Weights of a small sound classifier: held-out accuracy 96%, 26041 training examples.
Rows from block 6, named by matrix and row number. Rows with one number belong to one neuron. Each number is 500 + 50 x the weight over its row's rms, rounded and kept within 0 to 999. All counts start at 0. Numbers have three digits each.
# fc1: MLP up (model.blocks.6.mlp.fc1.weight, 1024x256), inputs 86-171
# fc2: MLP down (model.blocks.6.mlp.fc2.weight, 256x1024, transposed), outputs 86-171
fc1.388:464500543516495498553525571577468551610425471503476570528519529343441578534535541540450460477425596452482564414555540502475446483551522469567556514395525520541534504470514519528422399471501509471480492579541533487515499479490525549429506457422550482445540465
fc1.389:587419475508510532509502480495561515431485490417485475452505511465535501523489581572573528529482432463498449443512561548433449413572457573555548506419453429479519469380602561505496519454485499388405501496544486445478580501518432487476518599412481565535495538
fc1.390:530485441472442590462500530493548491379521563527481488540500446539537440530488487525487472577473518455454545512491492481380457420478482530464500459417342395458466586485505450429529510536469527418490617588460417421515567482474561500529513494500531514508531488
fc1.391:501476505511547499518498487486554563512554452509507453534611542419539499422602398472467461469500453498507554439486513379526470452477485483538532451456552534465534496482538520453515485479505438576551549610419431453498497488348467529543443457497532508520521423
fc1.392:457508460522510428430593449612517509377415480434452499570450441458442588509622445502470557516450508497466478379534529444500418470553526451610417459443393524482506491514542471548481472485519476563489549640434515466578514516455426513470408565418501532607374546
fc1.393:510429507497493511513616474553473418508488483503423513523492542456498515458571475486451510517520519505479403463568506434499512449371459482562439469468433384515497468549512510453483400457459591554515464588475431403491506516493399525501509510484552449540579538
fc1.394:473534419412442404482504563522549531495514545455511515445528538624562421507421600526428538495529468497549511561524535393453372474571429552547521581492451539531540448462567494589546512523520541502493571571472544536460500532555485588533477438521542545489451440
fc1.395:516449456559485463452581515492497492402528430438499616491461485448417492553452531501450496481476412519496579470496513484543502435450467555549497392507452451579597415539559458507489416511545547499492472672478482410501476514342452519483488474488533564632541530
fc1.396:428615537503503527463529493434588439409616515458461375519472464425445449507588520469563463560475449506509500399479537460478426457526510540509579498559495410414541460503518491486482479490522452486517619603481476434495607483526476440495511521457499513528561529
fc1.397:576389460521439492484544480567509497439491494495492451536485532541509530576503469502497457552547564536484509616462460465428479493440449569502482456479431408542498518456453528445558393500509561518471480486459475428387437510437555423513477443426546447515490471
fc1.398:469572534479547512475425523430515439440580541478491293472583509448515471537513512538450527503479478514517437457480458572435377521564448493493531448485476437385468523504606412531518556572521542561542547522522473478533606404562526519548494477489506491489575473
fc1.399:483424463535531505421527470578571454501555485456431469508463570417501564658518407492431479511474487512437479481505490548536519545336500594537444483472458381579535470488594506566464536496499514423482559552489439378459461535504474517396458476468525475617532476
fc1.400:547472535453453571522492513483485399475587587526566432494470451549548426533437411470573503614518530543570427490515447532485510458503514514474427555482518436462574496517545509494467549538517539556570427452569497491554587553575577470546521394577565575487485517
fc1.401:530511537553438400538528420542488507522404409510457596530508508405480599484500458496464565475497470398546532374451520445493480578489508460499512470468469474508443514456597512478452415470450495445480451608488595517461419556410451526507493559481461514482464453
fc1.402:663468431505515508534510553556507408400522502420519547539476504527485535601406495507454413424558513481479460560475498437432458422452507483568447530470456509587454464449503488423470461559451560446489548442485514457509589517582598477508546436492569450560457479
fc1.403:550476484467515494421502487572617461543511504502464481552445518475494500582585546548445598518406525535439485481522488521404533452424472527593510494514426381564435447456520478552509464439479544424478474547472497447522461558482536544428488571445482472578431604
fc1.404:522535578495516493456454564612523493458513557493556459541451485624507483461473553519564500489560557533447545498489376445446449559475488579441435474485390490548504480463551458481466526604523630441475493509477487419510645491508594527488524453514492547511553464
fc1.405:527364501543505545545551459511505455403484484502424433581519490535425491492534409521587459558462531389508553504492470499485392511505476523503477531484475437562520463548554496529397488480504483472526576460393505527545442507491562416522492495492542563492463571
fc1.406:440426487559471562461493507461570432343487458545496327479508479498466402637616528521521534550523428544489502424528484576421502393497504504473500432527408471442483507479538475537482491502462492487533525562511506471558586492492450504535543511457590453476500519
fc1.407:528466491460456507522494520495459516552577583507538590507498526510483455505462414450485449501515462533602528523462436452555487588571510589522480502520573481478529503533475499498480526465524517549489441479540497438523503570581492546573409420490546589514487528
fc1.408:547505463512402514494500457478543540463478550435463560411534537496404474541530550592556555484563465510586478447516535552561454537432586561633466481404606517471525515501579537466562493477390499473399457619410424452475505496513504470497433573430491418473423472
fc1.409:533503495483468524463497472514542470531542432518530462554590536543437465483506431485574502559500485566482480476555548458496467514490513440493476465562477509519512440586440493445452390541542437533546535553480490432388536521474439424543450496386531521564466491
fc1.410:565562545490433574513447504559507496432518550503588498475552461591405490533470525454538512521481421533479582441476476545496433573525527494481511535568570506573491545495578506526432462509496589589480444508578458438542561491537548410537465494406560534441578551
fc1.411:449487445510530507466500478473495457388536586484530486468485405530451424510515456494510471559565509525473452507567494576531512453482591583442551462531583481484510496469527560493518469443476425481571419431542552511520648461572471460513416537439463563569469550
fc1.412:523538427498518431515467546507424525448525499520494517608525604539458530490560507542421527415523560524477437537442508441439467484510482541506460433449497488606513528392525495449518490465459523485487496566554475464482384544411437488497490454435465536529451538
fc1.413:572461437496425579491579498609569477553492435519461537596417514547508521549524398518517519539505589504536508554476568472476459479434433609587462452454358489626508465508532517459448479485451514534479544499436482471501473470472521491550340530488481474521470580
fc1.414:526501421554465419470536487472447464475519512442417490570457510521515566512566499504402511505531450530487477531573518474536432587439491469551515532465505461490515466477583463481462438502485595536510499708529455467415497478450425535602426482444547463581475538
fc1.415:517484438491480520454493595447513470500534454497506557558462467477480577557513539464405431467525525597506411609522455562535523543464514474479453452529605418533437413452473486511453471447523536570572440594514421407523367554449395543511475477483539420464517527
fc1.416:583563465570498434489496454529503497395545532523516458594482468606544467569460482478468468555524585569500476456503477450505457423559504525495449494416484543534506527478511398386408448504512526480530555614518511430558477509509508507517485481410494493452471496
fc1.417:484525537515490425579409548489455532583427490472537506457508571383437568461490588486467514557541408463494551482455499405423569563584443456523517463421554553603453469459425471474532486502484519529528492581532536595466473572467455459517528448501477554457500470
fc1.418:556546441514548429512578538499466484473500509438416484631473583526420502487517563442418536473475493475542494460511548414495418391585464513539498499507429468513542445467469412450521455498565489449587512611434493486506508540441443544604452497378523579547469518
fc1.419:500392513428473522512564571581583471512473526498425459558486503543500495437584508471490527567507438543599508518453530437459464497449396589548444436457415509502587473463508509548491443488523516470478566541364484495507507523524469472614463522516501531472412508
fc1.420:506601627497523568494524475537478506508519523530491433596453514498524521421577482546522507563404691492487552490408513483442526542485533518499431558505490447452488487423542492568462410595516512475514494569431437488496540526531539473462485509481511508476620554
fc1.421:539496420569511583501490512531430437507529443468496518591494577523502531561567551547409501453538462583459507395526589472447418460499500475560530488434493592567476434497566435414417482488500496518426512614456565469544517508386395486488424521474503562558532490
fc1.422:472534451480500478464487550473467418470449474464512574590581492524455520533531559416577436530485532623584434582454474513512502567473535551487477542568571491530502494538516444524437495490543455541552477532531508368536414620516439439532457413473498504537441551
fc1.423:539485514454456490482483535488512367486582551484580515497512502530458523536510455470547497507499487590607518515532388569485449479502636511477454543474523515517515452579544471509477492546518539520594429530539487406489583388600615492504475412527525539475446540
fc1.424:530448486539480460498592448593533481435511542564411487522505563510475456545453448455440410517546506477558564549466508542431475482522491474511484534413418509602526542526471498446461416498462500414564500526427444484458530450446506397564402553440487469494481522
fc1.425:454531477470441551511525505545593483429528544533421418435559505580520431513484591530569551580529459551482538474460506591493439508511536576590548473491545464446548488524524509462492446444525538529469512560556478450399510383459495449523461529426540459477467446
fc1.426:504409474486504464490493537527544506523490515506463489513573543551494431502548423528456506558489511560474574569507520453489466446444453540566464515446474395632492467559463528498549456502458562421481568489374519462415492505513544457442444502427523537501438477
fc1.427:563493512555501501492520569460518395351561496472494505527516441545497455550513540536627529489480530586533508485442473516479453513550551607503464510565455413610532541574572439532402512436424503480517574430536411444549531547497504385448508445504543530435453541
fc1.428:485469488465559581452531491474528397390546546471517492506522396558515394419528499482498463485540542497550461511447454542518523416528583542467434448501469448473573454593544497480429464511445551541601472444570525483539492499528422499491459383471569517504575502
fc1.429:498474390551553493540611449544461440504513395449473401553427465471500542504586436462470545529426457524555405433529479487516436505433511509570436483530403487576545439523466489576438450519467590626475532599442516423524487538447521538524423480502514513553552561
fc1.430:583412448528428453503550504686483510461406443545471500517453509513462543579465446485410510529503498498460514579521522511511467552414457465531473538446460464675500473554525567467469420420477451424484487504408484476396446501466597370551424534518537489510462444
fc1.431:464510489558440493481541454570522510576493524538437536493468588434441564509462614591561634542477550476504466535456513437553444521527507520524526559429502590630465538439548549509452436475369482389398465527486482555455387499461508438412491545490396489511436506
fc1.432:519511489530610574435502574452494402381574524481571514438546429457559539483506430527487499458477492503445384480472491541497486499478617566527515466516573376488417543516501559485557483442516499450485470424516511360453601515640439546510514437447482522547531496
fc1.434:587489487553444535423489522491494456406610501514436470580500542592463402536558430468418524578556512591495542537512528572383491462489446594459458431513363502548489503436459558495537463533500532370460576535469466435509551412430540531541469500408465429491441526
fc1.435:469454530503496544530502585433453524578441467533492509432408505546538499566488583523515508493531571471454476505531526560496490466525454522542581556398538527532569476383494556482455487504434485440433499516428482510486426476440503468441594501466470535481579517
fc1.436:493441479556539512571501493477549508419550456435556506430442503482508606487497566531535541476512441524465494476434499408529511515602556536535591507376534523551433533517521560523447497463405455450396537502550542518508546572508502502475562547451494434482477529
fc1.437:487475433409529455508584546623488495595446477483449561532449508450605546534508439522445411497441575474510570463460471524507520532511510580564460444417514550522441496401532541527492460521426522446451506517505574536574510554462495532450481583519492464524507544
fc1.438:457508526423466500522470480510442400440467534519548379456558417560509433447524486412506542484484584502538492427539458595405507389557510526552445450491501419456535466521492450477422516498498487585524444534485461501548531436507400461532439366474509563447554507
fc1.439:569527517548527544445488499582521474462525455561453385559476486587511464558436411510570468586481591547497513478485412558443498499482507606429501551512367464527526538503553485415401506461447599454596558511464410499474519467528533471459555448560510510489464482
fc1.440:545427530518455525489538497540502411452537533538486464538510432656576476531531510480511461563452527532522528604451521508460459554443437511559471514494510487522509500553474527481467527495502593458461526600408489467459448462507514511601393446494462467554515475
fc1.441:438571498486547580390441501550553506366568586463548427436604459528464446456541589498530537580529476572523513435451515491532505508533524537499577470486585554460497613493557445498419544526464582511450536459551561482573654397615519534548452455503485596540492541
fc1.442:524472550564506455456597469518564507387507519438503515525517449460584520421538491553461553558462543499439521427489532525428489457485436477518478544519477495521450477515563416552393433505432476436519531608462452500515533553546426471410501506467493502486402569
fc1.443:464454429491475536550497508420498462481468443498549624543580405488511463496514534503562523485581577569615492549448540446575500498405470538469443538602532448556497524566554572438428465496461469452568470450522463413477532637499456466537436534542554489572469525
fc1.444:451547432522500528441565499541472458517474357481436511560429479507520538460514497523480496436419530462437452481576501476488549542400476496607463506498491443594551436469547500490468446453512564563561441689445517485544427557522436534424478538527490451565534561
fc1.445:534550537551503391482586519481486507466459496419569455522495489512483587520469473572400504540416454481454430488457510410454484542644407460544475541513537512581472488462560431504421457574439508481451575497537576506484565478460514422411553500528519552459444502
fc1.446:591475505490513503505437552587469495459584515529563468513521513586572402550540456553504448562514619549518524485472496477376488461569507587473519477475403488546563502399491482544518478523538552383480591522518500462522593463507549414509488374467523526496492543
fc1.447:535524555520422487567441507404524440511519557494563509555610526572448544532471522455600502564516465579579528559491516506531473539480560560472474490537561553497510478563480478502503531466498539519488463563510418411535536534507548472608458439412526418485498536
fc1.448:501483498566495537521566514474547552556574439452515524485435501508434538481485618527571519509514521502477499453519542578542497389491573584551478485425577508520488480476552460441455476433462478354423472472455536498467553490541470461395559510470435507478476529
fc1.449:450551486475523554445510545499595454404580510530519519536443477551612390543388535532611553546436610531514446477525559537488520489416501548501448542467440410441476392428505515506446528495503464465531550497448471458525426499561487485466556511492587516531528444
fc1.450:501522438503448442467487524566569453493523476484462455492492479525535515478570469523442542530412535478553429531491469484459479464445545506541479594405525458632478508500461472511481518503498453458502453555469450478528405628506506467440523458534552447434431530
fc1.451:577477450473426459544477521390510457411586527442510625478556431470479493488450563598557538468518489551508481469499559486474466430521557488519549468496618540527473545532515494490471509462464464515400545589483442477463490516516372452545453492503519474477472512
fc1.452:534389495520469542513480536537584416537542490478498420513538551525518543535605417477503468573487519470459508561462539460507467577492413466509498539449437437503496466521474483458420467521550456453459543557380516433503503493405594448551534472411476502515496487
fc1.453:572536539548497581570481484504481397466498484480514569523619456475449529491611416416549437506496466563532498524501500449567560507478565556498485519548568548578473428554551509488474514472540462471482509529483502347477532531538537470556441479424568536574529505
fc1.454:548483499448497596418456528499489396420533580544545450425546445554506512499498410476538471513529527503515578473501437610442516476518564521436508529524470514459494556554537497486446476489553544508536414500544461475546548467524548448516438473497509546523484554
fc1.455:539445558516547629481502481455478426311553501456569509561471451532582527553477406569540436502496596516421485525541425443437429599525506534470422498434487496481561425448556533496486459496518485430427550505476447482540512527563498500438607438489542517453509538
fc1.456:511529452490475434468494534550472534495496533488464432469458558457423532523517583544429578499528504518450399517457507445559486451503483534625556545383535568542526437396483451535565471512477506501355473493618571515435491551494515405444482564492427536467488499
fc1.457:432494490538547507404449499528572558403522471528477399444483477509462519526568473527473512531486518538469492483540451485504427549558512491456586425529492515436479597475534482511509480503433473527520565501517478481530594417501486556546585505442503501449483542
fc1.458:479576569436548621463478459477571489470599555531582509444486474513544537470510501490554517520499567550496482532558509541528461486552571496489518488586571555487547586519506504492514580566556454524612532438499547433569655390573507451523484493451546527520467563
fc1.459:537470463585413506516624462544556468449464553480416428519471507463426502548572478523450543571516480532538509479481463537560494453353425539531498399441416520640509497467537462455514458486518567519462546573428507442466506529402514500463461510465532438573470539
fc1.460:544485428471510582429547551461550432449622537424612484527496460567447493583497428436494442607474488563557507443492503624449503469487563598530478558553500492458559524576523517493506428524537490531581462480518488516616475455618480489580470419504551563505464489
fc1.461:546484444573521520536566430552404576451466481403436553502433516455447580526503467472421464502457398521473529428496500527559455576501532464582469473477476454578558471458673498465526477538505524525490468640465518483464457431458375525475479470521508512569406527
fc1.462:568471454431513498487439511547494460502617508378515598525486448521519518532477481513466462491532579591506590538470471428591595520594511443536449526507502437532515539555533532505553532486429499567507509464560434442491385523503485497481439489509452478525425515
fc1.463:604522533468408554501508496479473391388542505517502502507488431568439519502531499466539497541458462598494502567520481481519537579457545543480475510539455499535554492559542564471533499523519605457599473534532425439516486458534543471521434426431571575471550508
fc2.388:526428515521562464499497526505501450440500509542494513431532538618552518505522507535467505526486492454456518523487563525472477491449520536462508520500517476494485572422472521527484560527486529516465482831497498517415519499554467463522503542450515513464433526
fc2.389:488525493448484505599554489549435453486423559427514509533462453543560451430407524459515436536468501512572555540547494372546478527499529510445461513478483529440530465496499511506512536548516518590532510610527518514509475523396490427530560433589532554446521525
fc2.390:441497521532519477588467416459426533492524450475527525509450523431491548548530472464539543479502478480510502451547540495466586563501507415482612504482606567460514359554534499511433475492554422478575439525507553582499406540485484437467405548499482536471506481
fc2.391:459507527540489520535504541564464486517476437533514534444499433482457469569470494448457456474448598505512467555599496492487480537431528533513542453497506477530544451512533561541422474483503584562474437571521534557454487544543547539521429423588516642525512460
fc2.392:502536516432547583597499550471447463522478454489548458445552524615543446540438486489542479522479527463478505587527511317493519408518487504468540541506573456541458562506518586516528506496549486468501495622520524559508544590468520475488507577626516572513535476
fc2.393:533593514547537469522463487445539453458487466504550572491513474589563508421475464495490463485490560496516577491518503451434446592506498601453466445491516521548496537455608556485488498507478476499560455611522480554532579519497554548522516520512424478461517597
fc2.394:519520552516472534537409471405350512398463534478543543531470392435502498454537415486492351504469433515529488540527490508498516494560516425463543491452542544437471447514565491514438491497511520487456528533434507518561494519507585525533524464493519452503561542
fc2.395:466500571504515462531386507508491524392584421548540512472524480561551468477442502500509492500451547443478504513555491486477485563557540487518551523534531465398488478557568490550424491485521468411521487550488479510557463582593545459531455521606530522506478472
fc2.396:520570409521477512521562476476453469532549543432569588514576484511502437570431509502453501426466535492560547508479506532503547505489466501569349497528447505544520439465561590413529468519554490578488479371486523466573468422441579552529491470516463491542551480
fc2.397:455585536526555455465498495479547507562424452555464475457593556417556511400518460510533507463545463494484464462490488546435513455458504432491521567459541503334531485543455507419456477493451501584529456500530507554504505482487445525480412502399411453441458495
fc2.398:433635437502484468526526455505570507488538483440557624541554510534510431482434551492524443460451560551507569495552494465520558504490495497575390493472510476508533397436444609470499490561547451559515483291465514438490475500451571530546511467435527486534516494
fc2.399:530534506471528443546470472419355512503493543526534526453437455466483516405431546504498490504543498513471481545469434508516481509531548375478594565483546536347462549577526489561511504531466452441482482571479556600568454530530481494491528535583462538466540545
fc2.400:431519428570514551470477485498430469417549468529545521528513501508547514533390530435518440565497561499469547507548499402485559520465555459537486479527488469503515450411549519546404471542538369521482514323469553437503496521466508578533468386445527475637579501
fc2.401:509462525455543503492577552565538448399440449518498487461544488601533460498479555488498503546500577486526509528519533421491440433477507497492507490516538523476537486510472533507462465590513518519529447814508469525462536517448487484532508499461502524463440508
fc2.402:450488498470460550599478515410368463487405515504500548456519524362546515470554428469520407527506483521558512420540487501460496579529527507381620481414500548414513459586612515545441491457500428511579501527494532552495373515467429505481476547537497537519548554
fc2.403:555482528516526491560477478389300465526485575477536509467467531501536504440429506479475432493566505507494456455495495464524508540554476508466583549486520545507438556561474542498501507514497395470501512631524514623528541541515459500487560564566448491464519528
fc2.404:532463490484532574527455494379457501528545434499567597457579518388498517463556403486486508515475451490535452471508591543529507497504570491468546597453531518454456502509474493495418499430556422507513459549450543532577448543511391480480475570602471435474506527
fc2.405:520525622556600496470548491553460489619425521618482489452571546375623560484530551504470516494519486515498532447479533579487581428428542415482582518492533516501521460516476444503502463541477444496516482303491568657469489483480464467484520511470472493472440450
fc2.406:524608484475494467554511429494454513466555564524558611608503510499469456547389557521515463451469517447554575511487456452550568547559517428541408569478520465499497490517468566450451498483486583461471473375479508510557530526508632532459512463555480597483527514
fc2.407:428535508529482474535475480455479472431501475489530497481485491484476533505435471502541500556502508556456558580523484538457497395414472467495494499565456443432537493503569473566456493520541531508536495279472549492527479430542506547517440460513572452561490508
fc2.408:495552527438472481517520491400505510430575445415490504515443481548522393433571473499474422493526505521480545514545511395400465468569518419478537527496480507458555456448495484503503517573519521494529509563534503452526471552426523497547477543508484572495540498
fc2.409:423505498497463468565472511521524512387566519473593581410439485542502522475481487511457470465457534518466524603454472554440483550487431543566435563522487445538451560488513496510468544481515488458548530383447542574598459476603581588492483401555519487525510549
fc2.410:426626416469500480544567477445492460476612517458552512504524525591535446528428496537476462389512546496492553598510499475448526468470481521533407488531437476486555477496487571478492461536545491539482513294393547433559510456474561647612476462525514459607479507
fc2.411:454562418489445564506522496516499453471580511431518496486592509577554443521421484466505423541511536571458530530522433375558499514480482483560416464494468442446533467452489533495479472562550449564549547298513533379539475500456507527600484353462549482583539518
fc2.412:543528495550499549554522474471454465456433455556567517476482523526516472514454415501465468482474396402484464532545559425505477546426522496512470555507479514438458522544504470534419561543487524516484498687431508561437505510499522457474503514550475457523491541
fc2.413:460567592526543451446556488466422554568442508589490502488499461432517487372564489532480525425566447518462513469479475572496548445483502401431594546474503544316473461609496494464525469529469492507527498483499494621464546518524452501444455529512393468410489508
fc2.414:512528576529501461444521504407463550506494470521524553511496488632577467492485491526447480426494421482522507485452523486389514517501476478499560505447475492463366502560527564488525477496506531379572500576473498546563516502469530532457515545500463525458531537
fc2.415:481554534562487477545492462507470435500563516489511575408498492584488524410470424506458488466492494549487563505452516471514415569396473513561463589522450492573398560552552456538486546512461490455541498438449562516551512463548506544508510521529418505556471555
fc2.416:533485529510467519560493468515403459454509513578593514457536432532435484415516383503583463505436610501545530535470524465544455543600485410515529530581478491562442540503469530484468513492501512435496437545518544563520483584591568600398566538520458551565424541
fc2.417:487477512494530489483521535505526438427456471562489578435520493593531478545553517545438559560529466496482533526520555477490491459431537568480471498434511465438509557469445521544485482507508566503546494873470469500437514485483471485539491521479533504511494534
fc2.418:530521526522541531498511493533476496422449476520552484510544500620465474516493429470531485493453486412559523506431559405467561574524522474449527475552587530520480544506520472514459467473581529447471423663550516535525531586464560524449532525599518520484461502
fc2.419:426630594616555430542520491466404468583516434531526470496561454407562509407502514512474531426526536505488498417457479567460526419442476422467551519501542518413523479548514502476487427519443518595566453512516509652493540520461441538457451479410484492440441487
fc2.420:511423474481511469574473451495486529487593427416469585444521485525428506558551547506537521489480400507598527517469498562445502496573534576506459478475531563611520526485462528516540484505478515513461476625500508459538449490470532513496482535519460497464485495
fc2.421:574448568526533529512585466525475493444491517496587492530513529664489441458494389470531497485473509485539465524534532450510536595511509426480463502519488526570457559472502473499480549565530525426528491688479487519550538570524583502473486544554528480500443536
fc2.422:462476534561446507621472489494470498499591529486531474426483449464431532457496397504509480503465495513426554511475511485469463511530484495472505521530403529567399569537511482509475550526420547490500463387438541536463469387509591618568522495597501475521544481
fc2.423:416530472529497503521546484468466464463540467496546522513534509466521508453438482504518471483511587542463515532480493441496535455443517483511392582556458421461486432497577554536390481495509413587429491255438545494562479562507497609455501445544501497583554492
fc2.424:437511558507563484401522517447517508603428435589509477467538518435514517412545451530544604446525474520504509461473495573408506454434506378450545548434508499328504427518563494462475466506478523561482481439479511590473519431472498485457462495490447425459471461
fc2.425:476606415454506494463515493438541505518533416417562612469467517517465459504534503558408537470489483499539547550463435506441425429506550484498408587543428435456490516424500530496539491535586452450516539406445461448648447498498473486483552428525476581542493525
fc2.426:487554587526527463493538480461466501556375454576504469503524527432545521442536470538489544450542478451535470451512468592411508441456486406461528530453532539330524422555522484452510471531479543622558474513537475613470443464486458468516427490439449394431452494
fc2.427:493412544517524555497472511539407478599524528633562562414523542531478552458450491477477459475505558523488531540526556511480574502480500456520526544512519525492464563506481524513497478521480389519496474317464568593502418504489558597597545540605446422589573479
fc2.428:447491558558475582512433487568437492558594520484504521478536497471406557537409523450533447532524521560427584514537463432556547555479518470491464496504518443453499483440497496514483479533514384523403517347467463475498500454488568542518444444478504431517552479
fc2.429:514509580519471593502458559416480474593545487573488595480488485591485549526442576540555411470474534477489599439513439579508501473511495517493603501544514463456515574471500512427485561494449405455553509607458436612564494560518503425463456522442461467508513455
fc2.430:438520600547544468438524502452536507593385486542478457458554541387581493403573485515509524482556478501521486461486485568452513414476496451445543509449512498340477490548455514424495474509446497597461492435500489596496537452493431503489490507456464448447498543
fc2.431:602427449430534528499534471556486497401444499491468468438504475592532463503515538527462522588556460519515564503494545452532479423481571567405535498477437459442514541447412532533586522562514518508476536797536465434504495509443438472537555503475532514502418487
fc2.432:452570396536467515562545497497438435430578548458574539524554491536485421521373530451518420574480515571526551551519432359557490577497502456595385489534445502517486446455530530490478467532550466575564525400470535449608459462444612592533524411502474460536560540
fc2.434:392490528469534430558537510496422524632495436454485525507518533480468475452531481496577589454476480447559515415517494480485565540448537379526525590453551553389511472621490535482491439510515554596609412513525488566448519554495497443475415545512483507420480470
fc2.435:573446489492510439487579449494495471373365517545425536522554508518530487499536448525484503530542399476560530523518552501470500408441488519487505482475450537474500497454466472494567497575507585565526509769526519478452424511453481431553474525421528555506390479
fc2.436:538446480435445499477540497522421449452446616503521512522562460462549482424410519500475470585459474529551623525567632404522523475438485537457501489525411480411474444457456516516496543563513545577539491568524466498557470512425464463575526496541496532460444522
fc2.437:546506529419481523566459482531424525632477593460463486472404481485394564433481568557543504511533502550462495534489429552602493459543524533434491525505545527506510576544475467497521501506445474538486493640443452541460449455509477425508515487508525557435542441
fc2.438:500481503509462616498418505502567491527534494505532600583440567508517544476375568541556485517460532512471590521506461492568577547477508524459476519546521468503489460429548520497419513482552388514453460327464507453532508535471578534567478434570503440551517508
fc2.439:481392602540555519434490462478407521591436498592538530462570570438515590456504523502479593486541425506463530479500568517475571466440499402465581499493543485446466489588517429539531494530471347479452480397512562620491481538453422489479493555520472492555502459
fc2.440:416596556574506446509572545503400475549426435546515476533544518405576507386510468494454517430530544483489557446442529616444472420505477482416634487471492493444480475540534545550515438472487480544558495431529502670490579517519487520445476493455454469469369518
fc2.441:463603408505468509533550490507523474452519510449566548532521541589516457492432495480535455482476517539470541528480476464517507467480510497538409518509462481471510438426491582464484511559571432494542523395485426411492474520414541517512560411426518445530535523
fc2.442:581509590476521504600523485541438452572498529492540434479530550442537514499473572519565441459498540442571478502470416455570485449532513566504525435569532553540567499400460579495549529472542541597475531614491518501528503563492506517509440425387512621499532519
fc2.443:473515545563487471526487509604471437446593517508485451436490487563505558450447502453450461513508530518399505518462471512521454563541491455557521468549519474496488618480473419547460513532495517561508462401454573527483520419543569614582517454502535502535581504
fc2.444:571494527513504455530476531512444527623465560470487539483456479607511540512473604480469524563532349541546513494487453516492456505537554499386558499456539521491465590566440517540524436474486538454466495731558493533528560471472513464443486564378502499428550536
fc2.445:562445472452469529570500454520489464402429562521534501427519449399556497456446577525590466502523541476594554545565579488588500426493554576467473440488440553465484470501479556510504554491483539571486513606458547545527419535589550521537471460475471513460440496
fc2.446:476484538501527408532540447504505497552449450563489536540482521426500528483550499476576565442519464405528541441508497607473573442367509381530558546471558491384499414540434488527505511492513475601495470519466546540499484533533462539511438533488477505443413468
fc2.447:443621435451450497529568512490415493417516511517509523409496471532471482520432431545437454451508576504497538512436475501474491430494478524582450545529396458492460511512463546528547500536527561525481509273413560507539502462495560608494484420520516536616491518
fc2.448:573501495403475501530531472541429516436415572450492453459494493514492478461486501462453493529509509502568510476507516418457425534514518536406522507503423516478460519428502537534612487602513540511509521631537479448528468476425449494550570532576535601482539504
fc2.449:501431524530545546600422495516354516625499555501469494514515492403428590437472552457481445493530600526508536471509506443483517487582498544467584449543511484508455547545518544525484480495471392522434491501540582575557514588499499496479505428548514560461556484
fc2.450:594455500535473572580422461408363477513462532499520575477422474452492459477425485539446489492522620528537476432540487444506480471524502514437558513576422544526450546505449539483540508533451425533400499508457581546546533508563456516544510519461467568475560514
fc2.451:495477537529507468547539547515415472416498433395536437587439502543481438490507425448463433519493456481487532529514486462524384501577499430453581499472540527497458452522562446489465554564585567489501426568464535496560535613448571544554545546577503495510552500
fc2.452:487586535522561477497558455481485513485417419584525580452506539478535534463558418548500554441531513475504615519440546607412559425463514500439498450445529532472488434521521496480527446500482593631524458494537519569465510459483483515460416502526443454435352472
fc2.453:467558519542425469577558535439505464437552523461510495516510470527471467525358487505466457456475576508465484536534483457435453511503466508627444524520461479487517554505469552519446492523554526578531464313440564525572513474540584545570466487519537471550472550
fc2.454:376562457512475452524548473443563453454519443434541541536535538511527461427416530475504473512462537554477571567513456417498496501467490495551447546546482422481510465433488562542443485537547426565541553235413500436542483535521519563485498428480524477560515510
fc2.455:454415490520535558512453512596506471626505515575507590421586574492525552507493554427535500534515517537603440478494550604544523508531501522483520478585511499548509488463534503558457533471465400540521490473542529522522524594494483621517423458466486524507439536
fc2.456:561376517456508554514559482499452492438391460445474556450537493513524462509538494456549512588569461481623541473518542443500415448532515491468527490495405472444478490412503506543514566550509564464562528707522498465533370471435453535482540539482502531498476535
fc2.457:477598401508508502452548479464504488485567525420566536468595546564498440575464536481516455512452458537533558498511532422553570497449520483538386493495475455530504460401460566469544514516551485465526518389492527411513484497399501487511484465372473495542544472
fc2.458:429593434507488532553540520551525487456522483415553532532570545587492463521439499472495482481480507527485519531509430386562518498493485528552360503506483455507538462455496535491479425531560468570520532251501480377535495494462542543514522388431529511526577527
fc2.459:451564486486539406471519508474466521576534481516541513472548496509530466453513516487563588446468560467557490453486514517442505537522526396450514594517483486265487447504542567477534474564482554562580487564538501548524478510561508501505453534441442583454557454
fc2.460:415517470548499468485508439449441452405493471480541592504527498486497507495391528495556489459490554550527511528487508383497595485474481446501416526503519434509521398467551518527405515510528438557486520235459542474512553573519534563430470423473503471573625497
fc2.461:538488597443548435462530497495550524416469487507510498478534538673576486548488497494451524500490551436550531474545540471441502463463481459481506503510545511491482509514446521534468482532483524449469508749515509542503507575486467474501455590500499551482496506
fc2.462:458484398472486503566607476469473432426480499625490524517511467523384569536452466484504463507487464482443539490500549448556518546364476539557478521539426468537465468530529535577408587477487574424508448374427482547489542505555533541438510410554492471572478502
fc2.463:382544490582475493552554512445487430497578455482555538541549534485470459449454474518521457458485575477451525565492505452460525476470476536483467527518444507520530537564581492513375517489528408558486500308434552503527428515508573642512488522562515462588523510